config = dict(
    image_size=64,
    conditioning='none',
    shampoo_beta=0.95,
    max_precond_dim=1024,
    batch_size=64,
    epochs=6.9,
    lr_schedule='cosine',
    final_lr_fraction=0,
)
Rows from block 9 of a small image diffusion model, named by matrix and row number. Rows with one number belong to one channel. Each number is 500 + 50 x the weight over its row's rms, rounded and kept within 0 to 999. All counts start at 0. Numbers have three digits each.
After each channel's rows are labels from the 100 images, of 14976 (inputs lightly noised), where the channel reaches its highest value: "strongest on" is what is common among them. Only what is clearly more common there than usual is listed. The data: microscope photos of single blood and bone marrow cells. In brackets: how many of the 100.
# convs0: first 3x3 conv (model.decb.0.1.convs.0.weight, 128x128x3x3, each kernel summed), inputs 0-127
# convs1: second 3x3 conv (model.decb.0.1.convs.1.weight, 128x128x3x3, transposed, each kernel summed), outputs 0-127

convs0.74:370466546492566514438545469450497546472479466480479461493543508470559466523499453458477542495471499496533489544513399457415501424449540563530465454461533494488482438503471539505500524465561466529528474656330442533523540485576482520451363487401520500440446502513551409554524430443484524524485468428505511420515506410438493510534496599468592477474415537509509504525448404493515469511581
convs1.74:459544513532452577455573506509555514536456472532502502475503503476501505539439502485487483473482450506585564575500481528481473509453546525491442524484480480508477424654531557562472543481580420487480351517355558524482500442518482503532599529495596489507533495518541634514533471388384492516459497491543500445533527403452439592506528545485560573442391481540470541465473557470516482535549
strongest on: cell type: promyelocyte (31)

convs0.98:471557509458524504512506530392465515388470446558530568460514485490498493388433500397455434529426428460516432531507530457521490511488473518495526544501496418540484553495519446463498494464474498484482473399505545411488467529490545533532464491442449524524539533541482529559497499504533452496518460523453466499514451504571577521447500403514509406650380478582504483509398706491537555493449
convs1.98:518512508534481474572462514462455422553469456556515498506549495535477570521407545508487608563435553559457430525539546376600495557549539412413566532501564454424463518453457419459448511542469496541496565509543442459552611396539588545522450437435487539476423423499473550525378510550556465532525544494484527561518525579461559493566546511506456523496460526543473479549490523533593492517507
strongest on: cell type: erythroblast (49)

convs0.36:492459493495514509490432464473555522519500476499475484462495540485421443431491470567405452482490435474545475551471525600563465517509394567466454454521503521490525437469472559503472452502490550491586482480494478423497424472553422468423555449497404525410461472484415599544480408404455598364509498535532496483536555481635546477537487503519499426461463551477499517578494615493490532515384
convs1.36:521520533550490540490451453550417462524496524554490420540550447486447424445551454463464468495595497390532492541586453457471481581435431503516570417481371525581570514479538440535534499413473499510543547428415498597571513430528444511547514558586482475469520603486478465357460555439446469507409454498520493513529536468511435429514494467510515562474507490503564512506544541457448567551476
strongest on: cell type: segmented neutrophil (42)

convs0.110:498457504447513509413489560488490587428549470514516519482602583554502428529469519568463550496596545588522498449564581501473525546469447537436531469524456471470477480545494526509476506465450492503483517449551421526509518440599449544543556559503462601616437562577480386542431435544542474517436457482473425431462454513507390439520505490484436412471469579500460494538536475430550484493383
convs1.110:454368497514480536635454440507493454398473485467498449596565569501413527562608491498588473497488504479514492645534486510450405502490480519474520502557534547469483580484460443431533383487469556507471437609484499497448536591433520549518474593507552492512451477544503488419553594481461485482511543443540503502530429476536480570453471518525526485483497481458468491452460475554402465433518
strongest on: cell type: erythroblast (33)

convs0.4:705527438517462507525449547520513481522427438511535620508509482522461428393417447505451467445481464531498545439505527526532463582556572458482422558428400544513523447510461484499503554595429468493608401507482475436454547479490515425508537492517482461503548490546491481489488436467490537555448450558475478559544441494444465534571481541463445466415470494579598466450452489507496505489452
convs1.4:487479469522496552365443466399556512488553582492581488473543384507455561564489524463530591464408544479460397543533417459480411486509499483468528436497607476521580542483428503457536482512516549525516488473552593568512408436544466437497468468475476487545600452419534477522402512489510539455489549497470529463501553489418514562504506506526489544526530482478408532537516418544567530432604
strongest on: smear: peripheral blood (97); cell type: segmented neutrophil (49)

convs0.125:431473466533448581441563511476518475486465527509529382498420422448509456407485396528529565480422533579493420437498463433499467523543440513548410548499447585503420541413535495481538476439407544521458419488544491541522445469452507565590444464513436526568533475543489535457400434475528497517508418522423537433544466560500523472563511380451550441538469466469503484435546519506512499579492
convs1.125:516451486491459507442594478544411494543439542414595504547561477517429450574460438518555483466540491460474528507516447551536600470500499497504546456520508518450497394659485548541521486470446496437488410537427483411505435589424510632563494590517520532563424495548500511528525454585553538499493507532447524455579568520408479438570526494467509466463484472414504543482511543513494419528516
strongest on: smear: peripheral blood (80); cell type: segmented neutrophil (42)

convs0.90:447597529522534509426531555511416607577453425426480448507481521473555620504454459517489433529492531472475514480566427471482485554571514524495554519442452420519446506515599571543439515480528509467483527571500557519561522519453452543486475482525502550458455482501497626597601589519587573456495503411492501478504492424568644496519467493439467479528528483535477476503493541592442585547479
convs1.90:524506451483574516481501547549453462391524477382444425547489576486456392528496439521484481520566501478579591550444532577554547479475602581468450538480464479513500505603537448545522465423507456477518474495486455490612456602401495530563528471462507598487474518569492480404595458489444471479531516435526393479445483534550490480492441508412579471501481483456519541521556521435468537514441
strongest on: cell type: artefact (38)

convs0.117:404518468555574508440484434515479481474567436570536453493513489492421432558511565450549512534561505541559556512508448506461439484376440464614447510511440500527491461521644445441526474548462464489463510513553501483542511470466490506586474496502507467559483518477575314478463549444525465496441453511474478569515470514423492483445498516481585485456477494577452477542514388488359488491442
convs1.117:450534454537464549501503510522534513538536434451467438565430464451541482463518547452528556517479443430434570538388466469485423472479504503462520555390420552550394514489516477579525489448548451513509456435379511426434485468501518484483532506506456507500479497479554412431531567498542506494456538614549437411530518465399500552488388528451477502482357537501613501468436474446553544507517
strongest on: smear: peripheral blood (88); cell type: myeloblast (54)

convs0.17:468521515542493480458515389521506507468540450495517467506532431531439484514569532524584551538451502479521578522530588509450479518347468544499433552525562462450563523449496541561510479507537565485472618496466580455487498583476513522492378520471582448417504531569507505469561527469472453544405565563578496488609505581486535459511589590521494529598553547406494435556491432475542503494470
convs1.17:522531507496409515417477503487513515490439496559530486513485525441447539601522528380405495542505440465400480433448529478473491548547369504544563517627437506449502406495491418513467590519580506467476506520490481463475489450489435522543452456553426506495436553544515486437485505536539515489478552430537479482441493588486399544491560372559456506484412460480523534536518429494564375471489
strongest on: cell type: erythroblast (43)

convs0.19:444542470479465527496486588507526457536443494495552523500571522498500490544523488451506615456523372667516483400536463503525448511444353542499467420493540528523477507529529530453518491534424564472501570583508516423521439521501562571468426521443510528530474503535567524457449497522529500445485510477391502533450473433501649511505428445495555400484436514565459510546408461537476451506508
convs1.19:481545475449456456497466533461506481544496493442435536522479533494529471538485513472463468506374531473520452481430452478537506545509557530450468541449431366420440429425394473463461566418483443607483480484529531584546452451503545489568480556522515558532507446432542489345477453480476491494491559537555545525489496496392456508533400582519501604450438482539414480536407466556489497531432
strongest on: cell type: promyelocyte (31)

convs0.57:528464496540455482528529507509502547493473434435512479506490432448398518501553489515435487475453386429573563520497452496522462558422534475546427502512592614547549482505524573537471415501511529455556535528574450588553478474485554412507495565548451471485494527502612522536455435572535469429508485605498548517415526523505625473523464563597460605479606551524502513559521476557440459542493
convs1.57:584520467451420500498454519451590581499497487512586477427449644493525435463508544503516496377602495441495476532505425537377477431524490523441516466470496562480456391553475478529432448532507430441351508586499594503490487488530588456499515468442486477502471513572474491463564534494517493524435534459412519461502474513476476480520548507495533501517460518577485558563410480407443563510494
strongest on: cell type: erythroblast (32)

convs0.16:455468547430493467373551435506428419471558495471560508509478431572437530471587510424426475474465436605587523528511596521481437509510460533547407434517461454513538484502476519506489521456550528528477565496532577391463436442481537504437521585518610505552530507504509443425508536530499574526454563454579468531514490530524488518471454518462484469564494491408441513585577502489608447440421
convs1.16:425646559543399483458528487594513531459478575536501554522542454529502500526395572435503519444533604465466424536452505459489500558534495523495539503595478532473490452524526521580513531501383492484560440494393482540525455615400495484590497593460472473440417510519543434470475475539431486418502553477514500529499546543461517508441534465459488513540446506447520450518446484590543440595495
strongest on: cell type: erythroblast (39)

convs0.89:543574499469500480548525535432519501474459491543514427523559514428378618485496520493453509596495488437504472485445464468540573487507489490562505504431553386475467497497479462520494483435576452485501440508549456401530593479510442502502448500417499501561542482530461561538515516411526448554460472418463555480497496457583568509560520512485626571577463602523505485437495683541541496484543
convs1.89:540430531495431576498530443507476538478476439520480575457550542510487529643422529450483549495594551510473447536622548465450471437446523508494513457467435490412497451537477494438512577502398561480497470594401442543550504464545502515438429513499433477482488418576525530460527481562489524515440490486563538479539500410565507518484434455481543564564509548507507495532635594483489449597432
strongest on: smear: peripheral blood (47)

convs0.30:536560432498469489436499457485415526510524558538473534520440623498472508503433465555523497430493540465495516547519557544445529521499562489542537526530464482441562535553566560511517502559496458527527495594661487633541484533550476544510554475482578535506601518520522481540527620458529476351594562566537503553525471504502551477555514415480485437494407478549418484527532413550461468525466
convs1.30:490602551415480468497590537587515470542517414483492532498544436552456465580490490518458549535444567477540530479443499506573471543522397584514442534528450484462449476464495533528545563444495522540533545428462530528509496539447537563554515609433481512438445472479547407362474529462494618475483474610529509536446551516347538505477479593548509462508430479519525452566509505560534508526453
strongest on: cell type: eosinophil (34)

convs0.52:451525481498504435438419497465442498401517512403536499520446423561538465463540512466542414471524432569537452511495571510495520586473418537491561509545505453412308522473399517536532443537447471535379514543503485507479512513477567479573456415538508533500420514502525507519491430423491533477487506565461433458444570458544524471493521449540479595596498415400498467463470515501559532514490
convs1.52:472475487474418465460516506525447539562466515570591476577438461493474511441583555497501466511460440373465487426473495588494430570511448491499471518555483446415480532424403454500505552442565501610521468490552487477584427486531497503482380489615482549497425511480559440453425549467544516487531496535531442495467598553486504521448602537583521554430462514478551501544452455580441522516440
strongest on: smear: peripheral blood (52)

convs0.26:511552487479534493579392408515521468512497473448516527453526479380548423418489483486452525501470451500508458506431557500529578557367514426489480400493432526500457493441414565478453486546472601452502456373489567440524435473447447447515536504481500500413515568505404516551486483418522499374493499480517463484510490520560476466482510541484558412589530440488531511492468478455504514504360
convs1.26:522425499533418505540492399621449461481541436454519501503501460531405555501613539472503518472536551491498539514533514529353464510422466537494554451404505490456519478533509467567449529521441512455450562453496467487532521502493519514472492607550440493480435503511419551450533469463510464512523616468514538524552634471464459494568480416488494550498545558369557564553589501459468444573445
strongest on: cell type: erythroblast (49)

convs0.126:512498490516470498574518605446472428453548565519525422491485494447575451479553586433557582509470497595450469470540499391475446508496670446570553492515537428502423484506500444471543516500469450490527456446460497466491476491558482488508423492528441490406513416584397535542476550556514521495444535528456527438572431518496393505508428403481475495615466520435459517457519466511545504558473
convs1.126:502507457511454535457539447443468405563465489432575540563573419463463465517448500578554535480469492452436605585484448516536458423527538475510492441460481448529543558522512520455455477458430531587526427424554517475581520522453477586524519521483439534486446498548538433563480462506507493413522426497393495480556578510524564491482453477534425456504544514448535514477526529479636682490482
strongest on: smear: peripheral blood (100); cell type: myeloblast (44)

convs0.96:573506504493478477434497481473508504541516472531460641534553484381528458522430427548369363414480485520494497481491551497550445490509546459498519397485405491556481503495434528502479550460419515475479523511497503529460504451601503547504469483528485508397480513486538475456437426472505544483476482501449433530493466441537417499370426523482432370526340480535501480534450538502479535474494
convs1.96:465489543564448466477483491539412527449514513564413447576492463486448503469430454461483416490539392576550494479606491488527480484411564492470506472494441550506463581413493478542562562497473531430627474529480548536509575502436501544548494541507443581482447547532491463467518544537502454433475531412550546479478516583589494505452423361449436426486407496549573518455554424510465500504542
strongest on: cell type: erythroblast (43)

convs0.33:483487460474454411444497464529653460491461492439526458570512424584578543507457523452517469535426489493556514468442465532540478522494407472430621504535475568379457603495506440544493516470452510529471495355615507469491484427377470511546503504491508554457464549491535507523593465525527520484521563496571443542552474501472490497445504564522455633514571521540496463539496445464518514486535
convs1.33:433477613491467450436518577491520616552486412444456492460467486445497466511497575466400487466525546441463528485537480517521545554492470431554475576541437488531490416575408526530476491488494515425491612509509476393526509559545498437518501390475514533454486554477503445533461512505477532483588437441405559526470510510476442412504560387510397480477532615458558557516482523524593519520492
strongest on: cell type: erythroblast (55)

convs0.2:544494477500517488471437588497556522580501469528435518523475554413454423405531403543544501491472511533499469500452405512449505480401474463506475421485348487423473447477510429529454539473370428478510472459539470468442506527563522477479556528516403526432479488501447520420499460467474517411415470533448459506539560493558482457511480437466561385492356467483487490506508496517495547518381
convs1.2:422458543540413482470488485651474526501586587459455510524490387434528494568554507507463477516430522505501501511635511558513478577496571397492482578552520513414459506527536507507527495428474474470501464463445487474569542434461470445491447519594471494466446488487510448480433452497511641493504409434558537484477548488451447559552544392520425539437421530473550498468460473481503446533563
strongest on: cell type: erythroblast (73)

convs0.68:548409511552397448507519498514376564558517450508540476477522603424623544470619520467458463548481520532551547456448482482528580524486420322619471448431541472418508453459449540533466473496458473491505526517485444544499535523473383510583593505485475521531497565534497519477548469382533496471548561467499562502513549395476482479563489527479517468464503505478481504499513469480455473491475
convs1.68:502546569600514564503540553447522499511553520487472535561532550520472585503547420449556555492470448535465408515720469537530475530512573502515550521511496461502471568536559433401559549462520544454478492500541483487585531453579555454468451552510495477443455462518558510500401486644502503510492506469457479536549481461474507565509541412537561483490438595460580541522518423574510528504477
strongest on: smear: peripheral blood (41)