From a checkpoint of a small image diffusion model.
Model: 7.07M parameters, 64-pixel images, arch unet, norm groupnorm, activation silu, widths [64, 128, 256].
Training: soap at rate 0.0049, batches of 64.
Data: trained on microscope photos of single blood and bone marrow cells, 97085 training examples, 6.9 epochs.
Rows from block 3 of a small image diffusion model, named by matrix and row number. Rows with one number belong to one channel. Each number is 200 + 20 x the weight over its row's rms, rounded and kept within 0 to 999. All counts start at 0. After the name is the row's rms in percent of the matrix's.
After each channel's rows are labels from the 100 images, of 14976 (inputs lightly noised), where the channel reaches its highest value: "responds to" is what is common among them. Only what is clearly more common there than usual is listed. The data: microscope photos of single blood and bone marrow cells.
# convs0: first 3x3 conv (model.enc.1.1.convs.0.weight, 128x128x3x3, each kernel summed), inputs 0-63
# convs1: second 3x3 conv (model.enc.1.1.convs.1.weight, 128x128x3x3, transposed, each kernel summed), outputs 0-63

convs0.95,104,214,196,215,210,208,232,200,215,179,193,179,206,188,190,172,209,200,197,210,176,187,193,185,220,206,200,217,178,213,214,204,200,189,191,192,172,190,234,183,235,191,221,197,207,180,169,182,184,172,247,181,210,227,207,147,194,183,195,212,257,189,236,200,192
convs1.95,106,217,196,161,207,200,173,187,200,231,203,191,195,220,255,174,215,215,220,204,199,187,202,218,162,211,194,156,192,188,193,188,194,225,248,188,187,179,199,222,194,188,197,192,211,203,200,194,215,192,192,212,172,207,198,238,203,183,191,192,175,185,194,217,200
responds to: smear: peripheral blood; cell type: segmented neutrophil; cell type: lymphocyte

convs0.47,113,220,220,202,186,186,215,203,200,218,199,244,187,198,187,187,219,185,217,205,206,172,183,240,194,200,204,181,188,205,182,221,197,234,194,240,166,223,193,221,148,187,190,218,194,195,203,214,215,193,208,191,211,159,201,201,193,219,171,200,198,165,185,193,211
convs1.47,094,209,200,205,230,191,204,191,217,233,207,195,168,225,165,238,203,193,191,202,211,261,203,168,207,182,186,245,213,189,214,188,212,194,191,198,206,190,200,189,205,188,215,213,186,203,213,234,212,223,212,191,172,192,218,182,206,200,238,173,247,194,169,199,174
responds to: cell type: eosinophil

convs0.97,105,162,201,210,196,156,186,209,226,190,196,188,196,198,193,151,209,179,207,215,194,218,243,198,199,192,204,216,205,187,192,202,217,202,196,189,228,217,183,196,149,202,171,155,195,202,198,209,205,201,228,227,192,181,203,224,211,182,180,176,183,200,198,215,229
convs1.97,094,182,175,247,186,179,162,194,175,180,178,188,192,177,213,211,208,203,188,186,163,176,215,160,192,224,189,186,188,178,164,180,164,168,169,183,204,232,210,205,208,206,206,195,202,174,197,188,186,190,205,225,171,191,175,179,179,186,187,214,187,187,185,183,194
responds to: cell type: erythroblast

convs0.113,100,202,223,156,218,207,178,191,208,202,223,208,253,190,217,205,187,182,206,187,177,220,193,185,180,162,199,216,201,203,189,207,194,196,200,193,209,164,231,202,212,194,223,198,204,221,223,207,198,183,193,249,172,184,225,219,198,214,228,228,225,226,220,225,230
convs1.113,127,188,208,233,225,204,220,219,185,222,197,182,191,184,170,239,181,214,221,249,207,186,198,198,201,210,196,205,205,210,220,194,205,194,204,172,238,223,168,201,179,195,162,196,234,189,194,179,203,208,224,166,184,242,188,177,195,222,181,178,209,223,195,201,200
responds to: smear: peripheral blood

convs0.2,109,188,217,182,177,221,209,192,190,206,199,193,221,219,220,211,210,238,192,177,192,182,195,203,240,192,234,191,190,200,202,186,196,206,189,171,239,202,225,232,191,197,228,227,187,209,190,231,209,173,195,232,206,217,241,195,226,229,228,208,214,209,228,220,212
convs1.2,114,224,197,211,244,228,169,199,213,187,186,202,197,198,196,209,213,192,216,189,214,211,239,223,200,208,161,173,194,204,179,215,186,220,188,202,203,200,203,172,203,198,205,193,234,182,174,167,209,207,189,216,174,189,217,153,197,200,195,201,215,175,154,161,201
responds to: cell type: erythroblast

convs0.0,129,222,201,190,203,214,199,198,198,178,210,196,191,224,203,177,209,211,201,210,202,206,187,214,210,188,225,208,188,188,207,204,214,201,200,193,197,181,232,230,280,192,216,200,195,201,219,206,184,198,221,226,216,192,234,209,202,222,224,193,192,204,227,158,217
convs1.0,132,205,211,204,171,253,217,227,217,186,181,188,211,198,210,188,212,181,176,224,193,183,200,192,181,205,206,175,179,238,226,208,220,200,190,221,170,192,241,164,230,187,189,251,196,194,165,192,208,215,180,225,197,172,230,175,222,224,194,213,198,217,207,210,216
responds to: cell type: segmented neutrophil

convs0.5,137,173,189,206,155,273,175,193,193,186,204,237,188,204,186,180,206,209,200,211,211,193,208,195,210,223,217,224,194,171,205,184,197,179,187,200,186,183,193,183,191,154,234,204,129,173,207,192,191,179,217,213,206,212,180,195,171,190,184,186,190,172,198,199,187
convs1.5,141,228,168,241,181,132,199,217,227,215,203,214,212,211,205,223,196,198,187,220,213,203,161,176,227,185,194,167,216,148,178,219,198,199,200,196,198,197,164,191,206,211,203,185,183,186,205,208,218,201,164,222,204,194,215,209,233,204,182,159,164,203,217,170,200
responds to: cell type: erythroblast

convs0.104,114,152,207,196,204,204,212,223,187,189,200,217,164,227,185,168,202,207,225,216,194,205,214,213,179,224,193,197,220,220,215,211,198,212,178,179,200,190,180,213,172,247,193,212,213,187,175,174,225,192,184,192,207,204,187,221,202,211,197,216,212,216,201,188,243
convs1.104,107,232,227,174,191,234,225,211,215,223,226,202,204,201,165,187,194,191,201,211,235,181,196,194,201,187,216,213,214,221,194,187,224,172,202,218,188,193,244,205,220,164,214,199,194,223,195,234,182,203,209,195,216,198,253,198,221,186,218,196,222,186,212,219,221
responds to: cell type: segmented neutrophil

convs0.46,101,197,186,152,189,190,228,208,210,246,212,230,218,216,205,223,211,232,207,221,209,216,198,212,192,232,190,184,201,198,217,180,201,241,180,185,206,196,191,212,213,232,191,203,203,227,211,198,178,212,197,231,184,189,201,207,204,205,224,201,209,219,183,185,203
convs1.46,093,183,207,207,177,145,192,188,222,204,188,176,228,186,249,194,174,226,206,194,197,196,201,217,221,195,217,227,219,202,198,197,236,194,208,221,200,221,226,179,213,198,171,194,201,200,196,241,217,181,219,178,203,201,230,205,227,187,193,191,202,220,194,200,237
responds to: cell type: segmented neutrophil; smear: peripheral blood

convs0.17,086,228,187,204,205,209,233,233,233,181,173,175,200,196,233,207,255,199,166,196,217,190,208,227,198,227,192,227,173,184,162,155,182,205,237,186,192,216,196,215,202,173,222,180,187,187,177,200,207,194,197,173,197,228,206,188,178,177,205,206,193,194,184,202,207
convs1.17,068,220,212,194,212,183,181,228,210,222,167,182,232,204,210,215,217,172,192,188,236,204,223,204,191,207,196,219,220,205,168,181,233,183,191,233,199,182,183,188,213,228,211,168,186,203,176,191,223,229,219,196,193,236,215,185,206,188,177,209,191,213,189,216,222
responds to: cell type: segmented neutrophil; smear: peripheral blood

convs0.4,079,194,194,199,224,168,144,175,175,218,185,207,154,184,212,214,178,221,216,168,158,190,213,195,213,225,230,196,213,170,199,222,218,206,219,161,185,209,181,182,213,232,203,221,193,216,215,207,175,188,205,180,201,193,188,197,198,191,226,206,209,201,177,203,184
convs1.4,086,224,186,188,185,232,225,210,203,189,221,208,213,233,207,219,199,225,184,184,221,170,213,175,192,181,190,208,239,196,176,200,221,206,192,212,191,201,217,173,197,192,215,185,189,225,218,211,185,174,166,205,203,179,244,178,209,209,187,215,190,188,233,239,191
responds to: cell type: lymphocyte

convs0.84,116,186,216,184,176,133,176,195,199,189,226,182,124,185,177,218,197,178,205,202,213,192,179,211,202,179,205,190,172,193,187,180,213,208,211,201,189,195,180,200,207,189,169,221,198,196,194,192,192,192,205,234,181,180,202,196,197,200,200,185,210,188,173,203,177
convs1.84,146,188,187,172,167,186,181,191,193,202,182,220,185,187,223,175,174,179,191,169,168,205,199,195,195,196,179,196,183,213,175,189,201,182,209,206,172,169,240,191,205,176,200,204,180,186,178,182,155,173,193,221,194,187,189,226,188,202,177,193,197,187,207,201,206
responds to: smear: peripheral blood; cell type: segmented neutrophil

convs0.81,088,212,211,202,142,239,179,202,183,186,215,178,160,220,181,189,183,170,228,197,213,174,198,194,192,214,189,189,208,228,203,182,174,170,175,203,176,227,176,190,207,177,173,190,171,190,177,185,179,191,213,179,212,197,189,194,196,173,222,184,184,154,168,173,203
convs1.81,095,215,161,224,183,165,182,189,213,226,194,201,200,225,251,211,187,192,219,227,193,184,175,182,198,200,194,151,260,205,200,178,191,206,209,189,192,204,165,214,184,211,185,162,180,195,182,190,183,202,169,196,216,210,201,204,233,208,237,187,198,175,202,201,200
responds to: cell type: erythroblast

convs0.10,089,196,229,228,154,217,171,204,210,216,191,194,187,182,186,187,225,191,234,225,200,203,171,208,203,226,206,209,224,174,217,181,198,190,205,211,150,188,212,190,197,202,192,246,207,183,192,202,202,220,214,190,182,197,187,211,176,186,136,217,221,173,208,198,172
convs1.10,127,175,187,240,215,144,182,196,187,198,214,208,226,201,235,198,200,192,215,195,181,176,191,226,212,196,218,193,224,214,182,197,195,204,225,201,202,224,137,206,205,237,189,159,214,213,225,178,182,210,211,182,208,212,184,193,211,188,208,185,222,208,174,168,189
responds to: cell type: erythroblast

convs0.70,109,204,195,232,158,199,205,202,212,196,175,194,174,174,184,194,191,200,218,184,207,213,215,191,172,192,170,178,180,211,191,217,204,200,195,206,210,189,164,190,200,182,181,205,166,178,229,175,202,214,192,197,215,185,190,194,168,184,199,214,171,218,154,181,208
convs1.70,105,215,196,166,243,208,182,181,189,175,194,237,161,226,224,222,182,213,221,168,225,223,220,196,185,219,226,173,214,182,212,239,200,185,207,206,201,203,209,187,182,200,208,198,185,221,187,195,189,208,172,173,176,212,190,189,197,217,214,210,229,229,209,205,238
responds to: cell type: artefact

convs0.33,088,201,160,172,197,167,213,203,218,175,191,211,186,199,209,178,182,188,214,217,244,233,196,157,217,189,221,218,231,221,226,195,203,189,239,178,203,217,169,235,182,255,191,222,224,206,213,204,207,212,198,208,202,229,225,178,207,186,222,208,202,182,192,203,195
convs1.33,106,187,202,230,200,237,155,211,180,212,190,187,163,163,206,192,213,207,182,217,182,193,193,220,187,225,169,193,194,186,214,209,193,184,188,195,212,180,212,203,191,212,192,197,200,186,186,210,236,186,203,207,197,217,209,180,200,232,190,175,201,190,172,202,211
responds to: cell type: eosinophil; smear: peripheral blood

convs0.57,080,219,163,179,186,222,174,178,197,202,152,207,217,232,236,193,219,216,208,209,139,187,205,240,182,212,183,159,229,196,207,184,206,208,193,197,221,215,182,226,223,191,203,209,177,222,205,167,197,183,182,206,241,196,181,198,172,199,211,199,218,194,202,209,223
convs1.57,056,171,171,186,174,158,222,210,228,236,230,190,181,191,229,182,232,234,193,169,191,185,189,202,230,197,219,196,205,192,182,214,227,207,225,212,195,175,223,197,224,160,196,194,171,209,182,190,228,176,173,187,226,200,171,219,195,176,249,198,189,190,196,194,191
responds to: cell type: erythroblast

convs0.72,095,221,220,202,205,167,193,203,226,163,178,220,226,217,209,198,213,199,203,227,186,171,172,220,180,225,226,216,223,211,219,216,195,219,203,217,160,193,181,198,204,169,199,199,212,211,188,217,188,191,215,192,221,216,208,159,210,209,206,206,213,197,169,155,204
convs1.72,088,203,201,206,227,212,262,176,201,231,231,165,197,217,140,231,166,184,214,183,208,219,230,215,214,195,208,200,185,166,188,203,217,210,183,182,197,178,201,187,189,196,226,243,216,182,194,173,221,216,178,221,182,213,214,173,197,205,208,199,190,223,207,191,179
responds to: cell type: artefact

convs0.78,109,208,225,146,205,184,208,200,236,214,228,166,189,179,221,189,196,162,220,233,181,210,209,206,166,149,199,185,191,220,193,209,206,195,171,194,191,131,214,179,216,182,210,193,195,167,196,171,218,218,201,189,194,167,185,190,162,206,197,207,204,188,189,163,186
convs1.78,085,193,202,221,174,177,235,173,222,219,197,223,174,212,187,183,215,193,221,200,230,166,217,204,222,185,256,198,189,204,191,201,239,237,194,190,183,202,167,181,167,203,203,188,179,196,174,199,188,190,185,196,201,168,190,226,231,197,236,194,196,201,229,201,204
responds to: smear: peripheral blood

convs0.74,091,184,189,221,189,202,201,191,220,196,252,205,201,177,192,204,202,221,210,175,205,206,181,210,196,196,191,213,202,193,213,190,201,196,216,179,179,185,144,212,194,176,189,228,166,182,220,199,187,179,171,269,217,172,210,213,186,207,167,192,210,218,190,210,184
convs1.74,097,208,163,246,194,167,206,205,209,224,216,228,219,220,171,183,205,229,213,210,191,208,189,205,240,206,205,199,202,215,180,178,163,191,209,203,204,214,143,226,166,224,206,184,223,187,229,208,211,229,184,203,229,214,211,183,190,170,191,195,202,210,159,167,170
responds to: cell type: erythroblast

convs0.16,089,221,192,221,175,188,177,212,203,208,202,193,205,221,210,220,205,178,219,217,213,168,179,215,198,237,226,220,194,193,229,217,178,190,208,205,126,189,176,181,153,189,219,196,194,211,185,221,193,217,199,159,208,229,193,171,183,145,181,231,172,168,192,190,179
convs1.16,093,215,183,198,217,190,205,173,171,194,241,227,217,231,142,206,191,186,204,214,207,181,201,211,222,196,209,194,204,198,199,185,191,246,187,176,184,194,196,198,199,178,199,198,206,209,182,246,194,180,218,230,173,216,202,152,167,215,193,220,200,229,204,231,210
responds to: cell type: artefact